config.toml
arch = "convnext"
model = "multi-label image tagger"
dataset = "photos with spoken descriptions (Open Images, Localized Narratives)"
train_examples = 50862
image_size = 64
crop_scale_min = 1
horizontal_flip = true
translate = 0.12
rotation_deg = 10
color_jitter = 0.2
isotropic = false
norm = "layernorm"
hidden_act = "swiglu"
mlp_ratio = 2
inner_norm = false
patch_size = [4, 4]
conv_stem = true
depths = [5, 5, 5]
widths = [64, 128, 256]
kernel_size = 5
num_labels = 250
init = "torch_default"
residual_init = "scaled_by_depth"
optimizer = "normuon"
muon_scale = "match_rms_adamw"
learning_rate = 0.002
momentum = 0.95
nesterov = true
orthogonalizer = "newton_schulz_5"
adamw_lr_other_params = 0.002
ema_decay = 0.99
max_steps = 13800
batch_size = 64
epochs = 17.4
lr_schedule = "wsd"
decay_fraction = 0.3
final_lr_fraction = 0.05
warmup_steps = 270
weight_decay = 0.2
adamw_weight_decay_other_params = 0.01
Rows from block 6 of a small multi-label image tagger, named by matrix and row number. Rows with one number belong to one neuron. Each number is 128 + 24 x the weight over its row's rms, rounded and kept within 0 to 255. All counts start at 0. Numbers have three digits each. After the name is the row's rms in percent of the matrix's.
After each neuron's rows are labels from the 100 images, of 14976, where the neuron reaches its largest size: "colour at peak" is the nearest of a few named colours to the mean colour under the peak. Only what is clearly more common there than usual is listed. The data: photos with spoken descriptions (Open Images, Localized Narratives). In brackets: how many of the 100.
# gate: MLP gate (model.blocks.6.mlp.gate.weight, 256x128), inputs 43-85
# fc1: MLP up (model.blocks.6.mlp.fc1.weight, 256x128), inputs 43-85
# fc2: MLP down (model.blocks.6.mlp.fc2.weight, 128x256, transposed), outputs 43-85

gate.140 093:158138105167133148116103092141152124164146108088148085127095164139153156121086140148108127137133159103128129111159113142125077142
fc1.140 093:087111124137121099150117135141115149106150171158108118079123077133141130154169134142130107108068116162151158122084111148132130137
fc2.140 112:143160102124096127106160093100158113132088161094136125142128123140163180092103131132094110127085130135113145177098115177142136177
colour at peak: brown (64)

gate.176 098:126138119145109118116169112105129157092086100117141075124120158141123111155140101169127106163061082117146122105152122157119104141
fc1.176 098:160145130133108147119189159107175130133091105103133117126101157104071107148158119153137084192097122117139093141085145157146098126
fc2.176 118:127111088077132130146100135138140127165136135138119142100102157137140169100138139137115112150123095145122166168125175126127118150
colour at peak: white (30); pink (25)

gate.188 109:150131198135159136116117124131150128157144152150130107114108107087146106072149125139137078129109105147066124148108125107128120121
fc1.188 108:118125065134123173142157137112121121134149137112117138109124131147146169156094135147151148153140137160114128145108078131108165117
fc2.188 116:073152124084140134166136138106143140132131203167180140139135165170145179129165086163122126122145075140102098113129122125120150146
colour at peak: white (30)

gate.218 096:128142126118129138149158152117149127099089113137119110121137157114115122102151064149141125125049120075150108166134117165134158130
fc1.218 100:143121115150114138124172163116130143111120097146110161123179139157152117101128125154145121145062121154150149136134103128133116120
fc2.218 095:108154104105152089141071124130111121137144149138111158158163145106151118069178103118102129165129084119123129116148111118171116133
colour at peak: grey (67)

gate.101 108:123189071117090163130130138107143118123132139093180087111115129124146146109118133175120070114133134107112092151128137068146138104
fc1.101 107:139147083107125133119114125134133109158152103139088139139082135129134169153132113130134113141151127149138116148117141092158139119
fc2.101 123:164152153129134133135166099084143130117147112077126118145134130118118072144097087152112139132131126150144114140182124134128098150
colour at peak: white (34)

gate.161 094:176143115093161101157153131145093136113118087114117106148134149139147123166117119063113125108117146090142125171124123134161095130
fc1.161 096:065151148097092128157126088111141161153162107157124141099146149105106141105113148168159145101113120122131080149140157105072101123
fc2.161 102:143099145153150124138123197141118087153141105116127133106150155104122148151140116153113190134129096133094150112107144177135071078
colour at peak: grey (60)

gate.55 096:169122116150141093078135087158171130150154115100100175168141143118107098180105090084131115129156109126099103113116104110148155115
fc1.55 092:098096136152153125158140147119062138150110130137199111152134126122096157073118149162148124146095131138159150141117165147100099090
fc2.55 104:184169128161161126151147118171112117154134141142121114110175140136157164125155148126162151143123135119099101130122157128095108116
colour at peak: brown (66)

gate.214 104:151167087114086134104101135122100103135105134112188111117136106108132110138084112136145122131121081097120099115157086120153141129
fc1.214 099:127113145104169103108126092163128114111128132114112134106127144116086110183098099104137171122126141092117140151133121126154127141
fc2.214 105:152153124132161145162131141152174144167103145165110142092111144111125141129133137095149111152125097093126133164132141171118097113
colour at peak: black (50)

gate.155 100:120169113060122121138127072123155148131121103084128119093122136080112177122146106146171146142132147138139116135115092121106179147
fc1.155 106:116157132117116121097115154163111136119151129137160122123102118092134134108137119134135136120112104112139168131142082153118121154
fc2.155 113:190130129114079122125115105125128150128112164165134081150156157141091114122145158134120159115102125129102122099116078158155138166
colour at peak: black (49)

gate.233 097:110160118076142148116156162120132189125114102158136161118136101150128120107160106087110192114119109104136091144116181102128147117
fc1.233 106:123145117169091138121183150128130170167095100141125111093173142136090093144146110109139123093112129142076115190118141047114117126
fc2.233 094:132119123124094134183156151128153118103133134117121114155090135118123178158116153112139123135078158125095138145120172149111155127
colour at peak: black (41)

gate.11 093:158158119149111129115075139185125136153152122136145120113117156139157119119150158140094129147120113101172111123150160142113068138
fc1.11 096:075123129174155136110139147140110142138107127162149126150168090123101149137201129114175103159130133099132160132132101106150089160
fc2.11 083:138143158104129131112111114082141121106140158142113137123128102119167157113140140118070126100139172133122144113127119128138097109
colour at peak: black (33)

gate.227 104:138132129110104127125095196079096088145133106121117153156076139088104115142146108123136176150144097191139127117190143116123130142
fc1.227 104:149114115067107105112133128075087143140167119145077119134126080109102131134121096140153149146152124138159124089145118142153125150
fc2.227 118:125104089132122186128115147142105163126131097122122113154094124129131144148098102102136101117150120171129113104095110091127130118
colour at peak: pink (30)

gate.121 104:072166127113129122160124123166113107100106106137128126124114100161119166154132142102100135130180128096107142120084131090109171147
fc1.121 101:096139116188164123139144137086151097089118138133155149104100132096131080129158107127092086149144113138120166165133102112128136104
fc2.121 090:169168101156086120120141148117140119134153149160141118149074090158112121158121124125130107068110150102117100096159166118121090164
colour at peak: pink (25)

gate.248 096:059110163147101125156091086103115162150118149103109113094139160113168122143156135131132129088135136210156145163122119110125144124
fc1.248 100:136095131118142184143082107107130130112170144157079164154147140124080119116149122135123173108143152125122141148129106106113159141
fc2.248 066:115137140153178126166147122131166160141126106112122179134129134123100093117136119167119082113169159155128128140109102114084098089
colour at peak: cyan (25)

gate.2 106:170103151100122141108113176089166102112128142147100113122151091160151131144107138126048155129136114149116120113114119107113138110
fc1.2 106:152113111124085154131187162087120127084132139157095127152097133087158164130113141144124131083149153156130111123145115130148097197
fc2.2 117:134119142106134132122121132143131130120116159103063104117144111120102124124138090118116112154092159131110100097148107084168099085
colour at peak: pink (36)

gate.217 096:160133107148131151122083151153115126126123191152151107129162121189121158113134118093164099098132122139141150145119112136120127178
fc1.217 105:117131107175123128136170160093127132115154121133125090084113144142163163119118109123096142075145141159118103114073149105125141153
fc2.217 103:146086172112161170133157165129140144127145168119137137152116123122123119113113126085106132110114149157118142166122133117171151148
colour at peak: pink (29)

gate.154 104:142147136102118142109095135118145128091102092135134140141156150172125124116161125094136157107087144098172121124140126133160120130
fc1.154 102:136116104116147180146127118114104135134096138142131095103112147131127118132130134185111169116151111100086116110174120126130126175
fc2.154 117:127148109160129144129140166120150141140124184126135110119109138134084154134119108090140120103099126137156129108158124125144121124
colour at peak: brown (67)

gate.29 097:137139145127186144162122112150139124089161120140109113127148064176130124108144136098157102117133113110119111128172081109181116095
fc1.29 108:138118106150116135124114129124126104111085157128157127105120100166092127130133117130105095136111148136135130085130108128142160130
fc2.29 111:124164131138134098184115133156150079135134119149110123125104146144115136076121091154106131153162132125144098074165083102137138090
colour at peak: pink (41); white (36)

gate.95 094:128122137113093114096138124141142121138147130137138124161128167137158110137123125108103140134134142173131121149123132118140154065
fc1.95 098:131109153093143139119109103134120109168139133132160155140154162114089138128090171109138114156165177111121104144152092122153176128
fc2.95 099:088119112103096085140116140150157146112114122146120155158121152141139177096150132112154135111113130121123132134106122147099102117
colour at peak: brown (66)

gate.119 092:136127109145136104142158146092127132122094135123152103129147131149152130181112107111113094129128080123165120131172112090152077093
fc1.119 101:140133149132142110134118134080122117166100107119095169098160144149126129131130120109121080135111044181132097150131134160131132120
fc2.119 069:118139129147151134109147134182125154110109127138112144153112112127110139090126145100123133106191106154136125149125116070125157145
colour at peak: grey (63)

gate.246 097:119149139101172122136107135134108124118078081107167132093156118122154131119127151094149112175144085131121146125128118094115137151
fc1.246 100:128129119142157141139134115138148130185165100145146176107107167102123111125121126116116161131108128129155142107138129162151122130
fc2.246 100:094124096123091122085127110116154174117163119129118117156161139072142110108127145158130152151160121126120146091146119125132094114
colour at peak: pink (35)

gate.23 099:162099114119103095169106115105139161145135119155110165113140158097143146121115085123148157145115149141131098141116177161127132141
fc1.23 103:116147063137125097097111081193147177096113120127147140128123181140108118132158125132117130135143123100176113117104130111108161148
fc2.23 129:099149122111160121107103128131162110093117119144117122159094154113139136113167127147146097150112125171145107131141162145101128149
colour at peak: black (57)

gate.73 092:130154128089096190113141144119099158178112150147138129162144118112075116124120098126125167129140108140151072133137138094170104145
fc1.73 099:139158115104105109131141157099132100162118172162137123101132138100127079144111097155096132087090147118119110141105140161147120138
fc2.73 081:170151098139140115123153092124128116135112185110132135123155106113123120132100139127102106138133163148143095122100096089135119143
colour at peak: pink (27)

gate.230 101:112136132112094137161137111101126125139145110142103134072148147126083141111156126171160153113115106132119149135115110128114127146
fc1.230 096:163121146088128079110097073123132136150105140126121178131137119128166108160113162088086109093109160168121084130144121147145115125
fc2.230 101:172134133141117076167120157102139113152128118141139145115096107097124150131152141142133161118111117154110127132106129149095131102
colour at peak: pink (25)

gate.200 102:114110184143106129116103136129128112107116134107122137126140108121084117135129140117113106179128073131115063140123112094141123138
fc1.200 098:143108141114121161160145129165159101160121144123181130108138145082141119131092139142118127087112124142159149164147107152134116096
fc2.200 075:146101122123120150107106139161095117146131117120085101160148108098103145167111126155138141112102131146130133180126152125174128085
colour at peak: pink (27)

gate.168 108:128095161130105135156145147099101138120105139075138144104120125127133105140107104155145120125053093159137103109125090144146164136
fc1.168 109:130078191114087131104121182099094183140117111100129141136128138154144116144094122116118109108108114141156095129138107111151117128
fc2.168 140:128145165154109181112085104100091097130147162131101087159132128106093172107141106151131116089151167122149128135136104127113125100
colour at peak: pink (31)

gate.252 100:126128114142133155138137131147152142161107096132122105131117138128162095111094112130141160132118127109091136093145127114158127136
fc1.252 095:119123097124108163129116124082126129136093120133131134124126141120132131119135145095139106122119081081135093110118137099074125136
fc2.252 085:130105158098122122128082084190112129126121125087104143136098117122137161116138131134147144149127107157134042138174103145107123131
colour at peak: brown (64)

gate.74 102:135103147133118129125065115170172124127116133137125126100116102164103148089100162057111150134100145131114173094099119157116095108
fc1.74 102:104129122132084139128086101105066156142102124102154133157128136178097120188104150131143134165119124156122096149141143132124103148
fc2.74 111:118119157161078106147136113147130138100135127095128122060111136129153144147122155077113145128071160125127113140133127087140117120
colour at peak: black (34)

gate.239 091:077101102136138131159139145147088140112115116107105122084093093146154142141151111118121109131100102138159166118092138137128066154
fc1.239 093:129123142139146153123117093137140097171106136150128078143169188143125132151073155132130151126116126154128148112188097108137147097
fc2.239 127:131126115150111137123117090079153130141125110098164163176102144084114117127061116140103097108147100150128168139129106173166101199
colour at peak: white (33)

gate.158 091:153138100130113109154178143131102129088174158104083149131145138144116101134120073086145141140130133101136112133129149093184102161
fc1.158 099:107140105100106101129152164097098130105152167149147110147112107185125119116143170132115128164103168098099151113138123133139133125
fc2.158 083:127107067135138146135124149107140070149158145115145120122116163127130105134149125120156181127113118138100146149145138130079137130
colour at peak: grey (70)

gate.49 092:094176152115130127100117103116171116128118110101143166137134114159133123143131144055124060144136157135156102115085132133104123118
fc1.49 089:143144139139142157138136131101116143166090123097104118148119103156150140146117133157129149108097163153114153097145115129136098114
fc2.49 090:121128123117138131121142136128187107107141173134110135111148146147083100157121099076116162111078119111108117144105140115124148137
colour at peak: black (31)

gate.203 104:133120095134144142153143115142147122121083129115111107127154106157139117143092106154140120115164152118096110160122127143123112149
fc1.203 098:139117146101154138134114172112103133108144112111068155096144114133074127145138118118118136102116151117142137183098167116100112136
fc2.203 094:112132146188084115139169155120134112115111095145149153136098138094106133117168140099124111138148082129101156132139097151084136137
colour at peak: black (44)

gate.13 110:138104167132138118152142139123142124169156123156125155098109125168074175157140158087111148124116131169122156160097125134128075149
fc1.13 100:133132156091137110092137124101164149167141134126131114160126118153096137095116120156089163099103102157161080133184119124159082122
fc2.13 112:121117071135079154105109153134136156122137132144126120144128135133138150157145115111165152116113124130100160151149095166141153074
colour at peak: pink (26)

gate.173 104:131168111114135124106127148146101136155142141083094116130130174161125121111147175163114143112107148143112099131097117100100099119
fc1.173 100:117120154137112117121148130129125078140122108148152158163136126128106125142121109130096146094151072121109176114098106167095118129
fc2.173 108:151168126098089124152124135153179138159128148115104199125122106128118107177122106139088190137132085133113153128131120090131149136
colour at peak: black (58)

gate.150 090:127120127115131113122144156134144110111137098097156137088113147169177151111157142107185134122124141098134141124118120140135162139
fc1.150 098:118161100084149130146169115102123138133134117119131151139085113129105148116151111147113083085121110114116131079102115135143136105
fc2.150 102:121147100109123111105195133121148125149112154165113063131169151140122148136111159132164151150156165122140144156132148134150105146
colour at peak: pink (28)

gate.153 097:131115142116116124100113108128161125146139137154136126138118129075156128161143107125089160117167145144121147117138113137113126109
fc1.153 095:107161091141131094155146093136163148104091111166093159142164087117151121121135126133144143148146130083158117152163122123119179108
fc2.153 118:110146106139101125092143131120150119137145115122163139154133154174124116129153140153124123118117112121176159160060162130121140160
colour at peak: black (66)

gate.187 102:098114137153109121098112152141138142176115131121127166129121180117082169149086122126091096080078134167151093162139138134133135133
fc1.187 095:118139176143101131079119108154129057091081146139178177151118137139143096141132091108134118106125126109119137160120134148170138136
fc2.187 089:079105141080161149118128147103118157164132157168086105136125132142160130093154141117106078155133143107105175168108116122115117135
colour at peak: brown (65)