{
  "model": "multi-label image tagger",
  "dataset": "photos with spoken descriptions (Open Images, Localized Narratives)",
  "train_examples": 50862,
  "image_size": 64,
  "crop_scale_min": 1,
  "horizontal_flip": true,
  "translate": 0.12,
  "rotation_deg": 10,
  "color_jitter": 0.2,
  "arch": "convnext",
  "isotropic": false,
  "norm": "layernorm",
  "activation": "swiglu",
  "mlp_ratio": 2,
  "inner_norm": false,
  "patch_size": [4, 4],
  "conv_stem": true,
  "depths": [5, 5, 5],
  "widths": [64, 128, 256],
  "kernel_size": 5,
  "num_labels": 250,
  "init": "torch_default",
  "residual_init": "scaled_by_depth",
  "optimizer": "normuon",
  "muon_scale": "match_rms_adamw",
  "lr": 0.002,
  "momentum": 0.95,
  "nesterov": true,
  "orthogonalizer": "newton_schulz_5",
  "adamw_lr_other_params": 0.002,
  "ema_decay": 0.99,
  "steps": 13800,
  "batch_size": 64,
  "epochs": 17.4,
  "lr_schedule": "wsd",
  "decay_fraction": 0.3,
  "final_lr_fraction": 0.05,
  "warmup_steps": 270,
  "weight_decay": 0.2,
  "adamw_weight_decay_other_params": 0.01
}
Rows from block 6, named by matrix and row number. Rows with one number belong to one neuron. Each number is 128 + 32 x the weight over its row's rms, rounded and kept within 0 to 255. All counts start at 0. Numbers have three digits each. After the name is the row's rms in percent of the matrix's.
# gate: MLP gate (model.blocks.6.mlp.gate.weight, 256x128), inputs 86-127
# fc1: MLP up (model.blocks.6.mlp.fc1.weight, 256x128), inputs 86-127
# fc2: MLP down (model.blocks.6.mlp.fc2.weight, 128x256, transposed), outputs 86-127
gate.182 094:126132188122164117137145130176125164108143114144078104140118133178171128162122174174162048127120133131124143125106089135136110
gate.183 094:076132114154070098088146122086145081117164106144134119186156107141152099126159080118139116146154071129140099147067074123083090
gate.184 099:131071156151152162179130088190103135140117169136135116146176124186122149102177099137114122136092176081141146148097156124168102
gate.185 097:096102139074145077103098096099130117099114113159127094110105167168144020154122162095151092118113098162085100089114151146113124
gate.186 101:105152158123122142144124113129159064151167097162091156133062106126113089060175163124095146150095125162106150161138162146169158
gate.187 102:161124169143114094174173136126102135140161121115142125152110158102176165104157074121091092172162130171082165097100098107120148
gate.188 109:131093139105156111152206116164064098154099182159147146119122115133185114142181080163194091098142125113104159112071172132129165
gate.189 109:091143179123175158100147135126121098127120168166094132161112136121130134126144092171158201173135085067140121074106143103122159
gate.190 103:108079148141144134108123125144128153143114075133121118183119130189116096155166083163127092124159145129122108174088111137164191
gate.191 104:120149162079044133142196117099099102086114150125209152107155173145179102139128109125098116137153195096152132141104177107107146
gate.192 099:092088154150153107120156204177112107111130107140076116159048126173108155160159182121164095131091103101135158180134161146157133
gate.193 104:125178120193099098105143102133088062184115141147159132129196119143134083119163103134115095139094089126064171131114111068178102
gate.194 090:098170180115133103151120134087134147140130108100154187126149158108093127191166095047144131092113126094134102090154167138128100
gate.195 103:136174187127119125135151123041143101081141124130155073122144110094137121082132107211158098137108124126129094090122012206140120
gate.196 103:174125119109133146212081194102157092107158112148095118127127064091178135091117110138130117105163097162108177132117166083142138
gate.197 101:114083143146068168123083149141143084097084138147094161138151118091158191154159137123151131121120170152116119137093185144073105
gate.198 090:151062119146130133096113122103156202100144161142115173115129104094169147116184101170124174183138108104116146166134105116130124
gate.199 104:148116105205163187134091166121115125123127168111154098162114121170133109101135136130042006124166096069193133170121132140122085
gate.200 102:039128108123160127131177121173130089113143185137119094113152165129122123115184134153115097124161206099107083100131127116191133
gate.201 100:101166123118138134125099064083147122116079129139165229120164157142107136108162118102096188105181127141121115124033129105179160
gate.202 108:112090101143130112166125106167134134150170103131105140136125142097065118098189130135119185085129137201103122127083121178101185
gate.203 104:080171151069169109119159092135116134135108159080075138104112129127117149125104074150137174195059150103090098151062162134204132
gate.204 107:093086148122157094100120156122076092093154131110124138165117132119169072156157090137139105152125091112141109153137095100088139
gate.205 091:119113097102128181090155113120095126147178191123120214168111149123138140111125147114109138173116131041107115102098173126157109
gate.206 096:158135110113153163146071121096101131153081136117095150123104125116095058066072185081136122137184113099182105178151119192133138
gate.207 101:116141093151177094104135153101143154180067114126132205102128112109115147148110186108091084059106090142137127105117189127154152
gate.208 094:124129125157158175164141143104100178150146144161108145118203155160126104140138152124144112120136071207125201126109153151181136
gate.209 103:137135155165134061168133145121101096128147155088144066178107137143107166087146145124167107061180106122155107096095122074135133
gate.210 096:062171121133124160085132169143074128120123073134183072111171099121142174162161141167157169140127126158128092134113121122127101
gate.211 103:138117093088152111117110173141103140120134151106157117152093114121177133117121124112133072114146145111143110139178142136034171
gate.212 103:149120151085134109117160154162159123117126136145055167156092182114172113129127147124136067100138155137124154155163099103100179
gate.213 103:152103118141148132115107158083130141127218103145125139126165109109051201180138129139206124112129136119111119131138066164147121
gate.214 104:117160083079148164149126132163183161160159146128089162136122179127187155146120084165145138120113131141149157100077144128151160
gate.215 098:161118119157154091139113100085104085106112119109098103094190118097195069162182145125102124167255142138110091109144145168126138
gate.216 092:137121166104108102133236158095173146151131171117181147177102134120114086084197121143114136068101148150139158102124126145128180
gate.217 096:131082125157148082131137169055143111151156143110085068173074101125117086117103099167141122104179158139105101103152069164129080
gate.218 096:097107195153122089115142167089084121127156146143154189087113206104150169128140136133147174097112081169092162080114087148170143
gate.219 103:086132116179065135124125154113138113152122124126131144086151172102146107126135156184147156118147131165165086184144150150221149
gate.220 095:150097122193097157147103110148093172155110157115128103174118124128177129081208133117137072119103142109090127055138087029083151
gate.221 094:146105138139084179056128068085101096106140123147091132155143133079127087114126163124149148147096172172115084127091172113079115
gate.222 097:106182122179134074134110163115158143163141104081137069139155109089108109117170154135064135129097143077110147111142128140137099
fc1.182 101:065116054133165155074189064164153143152090125131078153156123096114118115131121136138151127106157168156134128154150118090080160
fc1.183 097:129160104108138114157129096112117109147145136122203109104103148146148146102138173147057111121137136148172077126163084132154152
fc1.184 091:169059068132134107125168173196183119132136078154142120114042127148061118140130167154194119154137141136155126122129131152109123
fc1.185 100:094115088117100160132128082120168152148052107170172197123108083124106081144147089103107087107117143074051122086159145148136159
fc1.186 098:091104160148116122100241127168143163073064135113107151086113146140157170202127111115118111105148145144108101110140152065059165
fc1.187 095:100124173149117164132118125199139134186116134128152118168087072129195088109150117170091160075082138132133120107149115081127082
fc1.188 108:152125167150101070099160115105102152158128028135079102179133141113142149134077175076075147177102122150179170154105074102112077
fc1.189 107:126112091150106105152132077105126104157101099145156179128113117085178076134115150123157117074108162075142103127130149157050086
fc1.190 106:119090143061173096124132117112144137179079136140144059156084161148161124113145099080138096155183120114125124055163110124138100
fc1.191 101:111050124118156147133114057087128141142077110166123142173169146114146134123135061125051153148114089166114079120129093161147141
fc1.192 098:101067125163119120197171169104091106110095096171141166130180162174114104103169088141090157098151135095169137086125095115102075
fc1.193 107:152105133070160154085150145088084123078129213137120056182138089155121144195127063160107161151163112135155143140142166172156091
fc1.194 087:133079151120136108079114117120159165106052126087108141121124103113078096137123151069170099099105110094112104159132127086119155
fc1.195 118:157186097122149144140173186128131108122153066163161171174132183059120068143124092191155087118119136133130113093128054078105123
fc1.196 101:083108162146125139122142148117136124132111141150112083124128102132121078163125118087126154116148142115106110120132063100085102
fc1.197 110:124159169090212114120121170098128115187081163120141108163173108172134041137057121140137093120135140125099117117151119143144083
fc1.198 090:107156107125165156163136143134116156102048120135121143172125098164092147104143190132138184166162090088114157161119117061069162
fc1.199 104:175116050204071137109117139124174136134161164113125102128149077182126173055092143127057079128104105138132154179146073186104137
fc1.200 098:141082170093154167112133178141152151051167134116129082137117108070100107144146122201151141077119126159111152149127090132114169
fc1.201 098:116145132153141152144129105089071135137135112138120104105144124111168110087146151159102129132168149122131134110146114129174134
fc1.202 097:104140101063130093185135127188113175086173118188138104104084176125138120077176180167124071070158156133135116128139105126088174
fc1.203 098:146109151196028174137126096164125125164114167122141128116103190095158119122070124159144141114107155134092054149069136099081133
fc1.204 111:112068114131164068133144181148111083141102120085060107161163189101114073099109131188094124158122160051132155079099082081113114
fc1.205 098:119148110144132165132187144115109134143095157122183141102170118123142164155208129124144134127097111083120108117125151138110087
fc1.206 096:129087176127084166156164138136150088106181133150160129099133128168118197103116136071168066116105083079151163117178105202093132
fc1.207 096:131152183105106164145123152111103164120121090133152157142106147157158124171152148118086120138084150104163112054124143099109131
fc1.208 102:149107074120144189131141133123103092121098085057135140174133100107103148171170138155098080134085128165105130097133137108125145
fc1.209 097:114106102088159058112133140082166136102095104085154141131151106052095098147153075157130099072214096082130134123146133114133166
fc1.210 098:155122096094196103106111109119130119115097166116131122102130126148139123166137148111100159096128138128104082121162102166162220
fc1.211 101:147127145098166135156201070132174078152041131088133164141158135120140166216066128139102109097154158127081151162083090124105099
fc1.212 102:123202155157140152097126118105141165184153117083157161072134092070075102104149180113126103057084191198120151132131148129110207
fc1.213 098:066141119134134135111138157077106094164126131162107123102100118120134116086100147107178197158113092168135127108103130202103161
fc1.214 099:132126098228143147166084158167115094143177160085151115161121203058140039158100106128109120164081073126156127136133080172129162
fc1.215 099:086095035130119157185142069108182124115122197054177153078108148143120126122072132146108073081172113087115177105135153137076130
fc1.216 091:092108180169135124106126119114163107119098172215072119150080125095098103150149102139101107101105075114132106098114103153215182
fc1.217 105:142187133114104119144082061128138089111106168127165118105139109100144144124139156041131140144210147128135161084188135135092146
fc1.218 100:194134113163134112110132063154073066123129134084130157147134148152120138143084145138135189094161118158113106171149085102152093
fc1.219 103:133130134158159066093131171094130156106080122109182125161100132138044105134119102165125149127082142110053141071148134159144099
fc1.220 097:140196132025175131086108102118113155131126110118189109118094128177111070150113078112071112130151141117106149097151198091122131
fc1.221 098:136129089142104125167079130094164113133126181112110104111124106082176137156117124169085118153146135146077128136157187088148186
fc1.222 094:184130143179137120096053143115173083130140095142125095114125142085117132107147154117189156164086131169185171152124110180160124
fc2.182 078:075174141136116117127183236130113233125156137067178122131108103129163144102072144139178186112107069086122143121132150131191087
fc2.183 091:108147129084166079156063181131083127161097066095175072177145133136164131125124069123143131118130071152088139099144149123115142
fc2.184 080:081125113103143121103142100166119096097130129174145109129169158161064154180184101074125129152179088101144101095168096119069108
fc2.185 098:117127114061112134201134087148134119119124164164163128175110139158095124137115135160099093165117136132164093163123162113065127
fc2.186 094:113132120117096154099137127157113138107128107101144157115126087115132172168175187169111115120148125118114171176146069099093113
fc2.187 089:094169120128127169186115118169102083179153204119118171106135108125121099146129183121136121172136211129091092171123127158105168
fc2.188 116:096135105186129111087127153118119156134165146139138172145129092132160165132188172185144148121153155122191110115069142093117092
fc2.189 109:105110111095118056104078169124145179157123070086111161098131106122134148130127096112137132121170106176097139121150081165151138
fc2.190 125:127149111142150134142120207154125147122119082133121141110112212124113117114130091108127151197135137137099185110147180171139128
fc2.191 108:158137124121159143137081119122121125120092172112156140122097084083122108151146183160173071143098097159156096113089106214091170
fc2.192 108:127098126147135164196163141088106147081160101164141156106213133140133102164166140089134169112165153112134137081140090132061131
fc2.193 098:132091158138129166111122086139119164163129103100073055162126081062111180150133124162156196108136068089183114154101132107137138
fc2.194 088:071164090072109129139185128110065135089135157140163115147109116060125145103138157154145100082144074082135105143167132146095123
fc2.195 117:093124110135117088097120151110124191125124153130202117161193117169117131147147113101114131155145108137161096143140101105131108
fc2.196 106:164088169184102144170106103113124096098139204140127132114195108112143153155122139090151151134139118184135154099110136136122119
fc2.197 114:113132161122101163114143055185142082166187109172139135185118119106105115104142142179177136064154124104136142096144088148057120
fc2.198 083:154114047118156158220097142155126086135117086129165138131121138103175139111123114127113101146116144122161119186115109193184129
fc2.199 125:137148137115083136169128084107144125119155104149140122127129155067105083101156174106170095140156196095192176130106163122166110
fc2.200 075:139189175136091137113158146211088192132171151150153158127127173111159171131092152129152127105141119132129091098099123116094112
fc2.201 094:110098149100146155105137137117179107160137083128140071172127143129051060095120138123064146142122139114119073126116173125130104
fc2.202 104:172129131102102074162080078108123126097155129071193123134121121123153120117059131100141113144117101137104095174156155194144144
fc2.203 094:143150115135164105092065094080169097119095149127099123129159105110158115027089133128083102123131115069124170084071105158165110
fc2.204 117:102122121108141075133098160112116158110166081162185108148121183204118153159106173099090090074117111100083100045185127101142093
fc2.205 097:093129192142161154137091108094166093080120159154085056105157097103120126081200162118139092148103069079160094099139107107120151
fc2.206 097:137125090171145110111169172122203088140151160088080138075090039086166177149128153120130113116110177133121158098116110128102156
fc2.207 098:086079142154201145183191200227089161128140137147124132083097186156135116111161113104166098138136125150102118132104136115119145
fc2.208 090:083149090131159123120140119105097137130172140138158108122106132126147121146129114154067142099185161138143129088189130115158142
fc2.209 069:135132152082169149116113088098137179125128181068132136161104138147106123124104141086098145203114170204093133142171133145096175
fc2.210 091:161082053173129119133177184152121223124106094121104152176127143153111129133186112105106143109158147125068158095131164201131098
fc2.211 093:067099139116155136151153203175081144144158109081138171150172133199163117102079158177129143147169108144156108118114127144120088
fc2.212 103:173113137110119150160120185118095129141152156134142080114163162144154162186080130186159113096069148105138135148141141141115135
fc2.213 093:095105107120122157170166141140173088151170119104124184122132135114147148119094122120159086112114152107110106196098124102157077
fc2.214 105:155097196161170072138140155073111126149165119169124154154137064146104085100170116117165135170123107049149068138123132134130131
fc2.215 113:095067091181129161193083136098122096102137160153086095086082169115079079102153145144103141114108113095172158129125165156124157
fc2.216 068:119097163139101115125087106160140144117110052045110138122135105197138090140079118113127054157142198128122109120115146119162106
fc2.217 103:126125107085147121096085096127118090109119154208111080087104168158072117121083085093147184118161104104155106180140142136127111
fc2.218 095:105104129141102137064104093124133145124122108149167139073094135085081110139175169056172125169146150147139109114123142140088118
fc2.219 111:107146123129103165037093148122157125148130105119118128085105103096131092172122109164093120144143114189081148058152089144193116
fc2.220 074:140164147174102153135152121140058137149068155156122098110105189114084106089091085126122108131131133152132109078151124120169134
fc2.221 094:122116137155138100162123121142137154148157166125121135067117098154161093157158169080149173108155116130096101103083155113125118
fc2.222 092:113195119149111135093109111146122209144098131141143072120143182105136112094121138144115120026152095132172142135099113157210099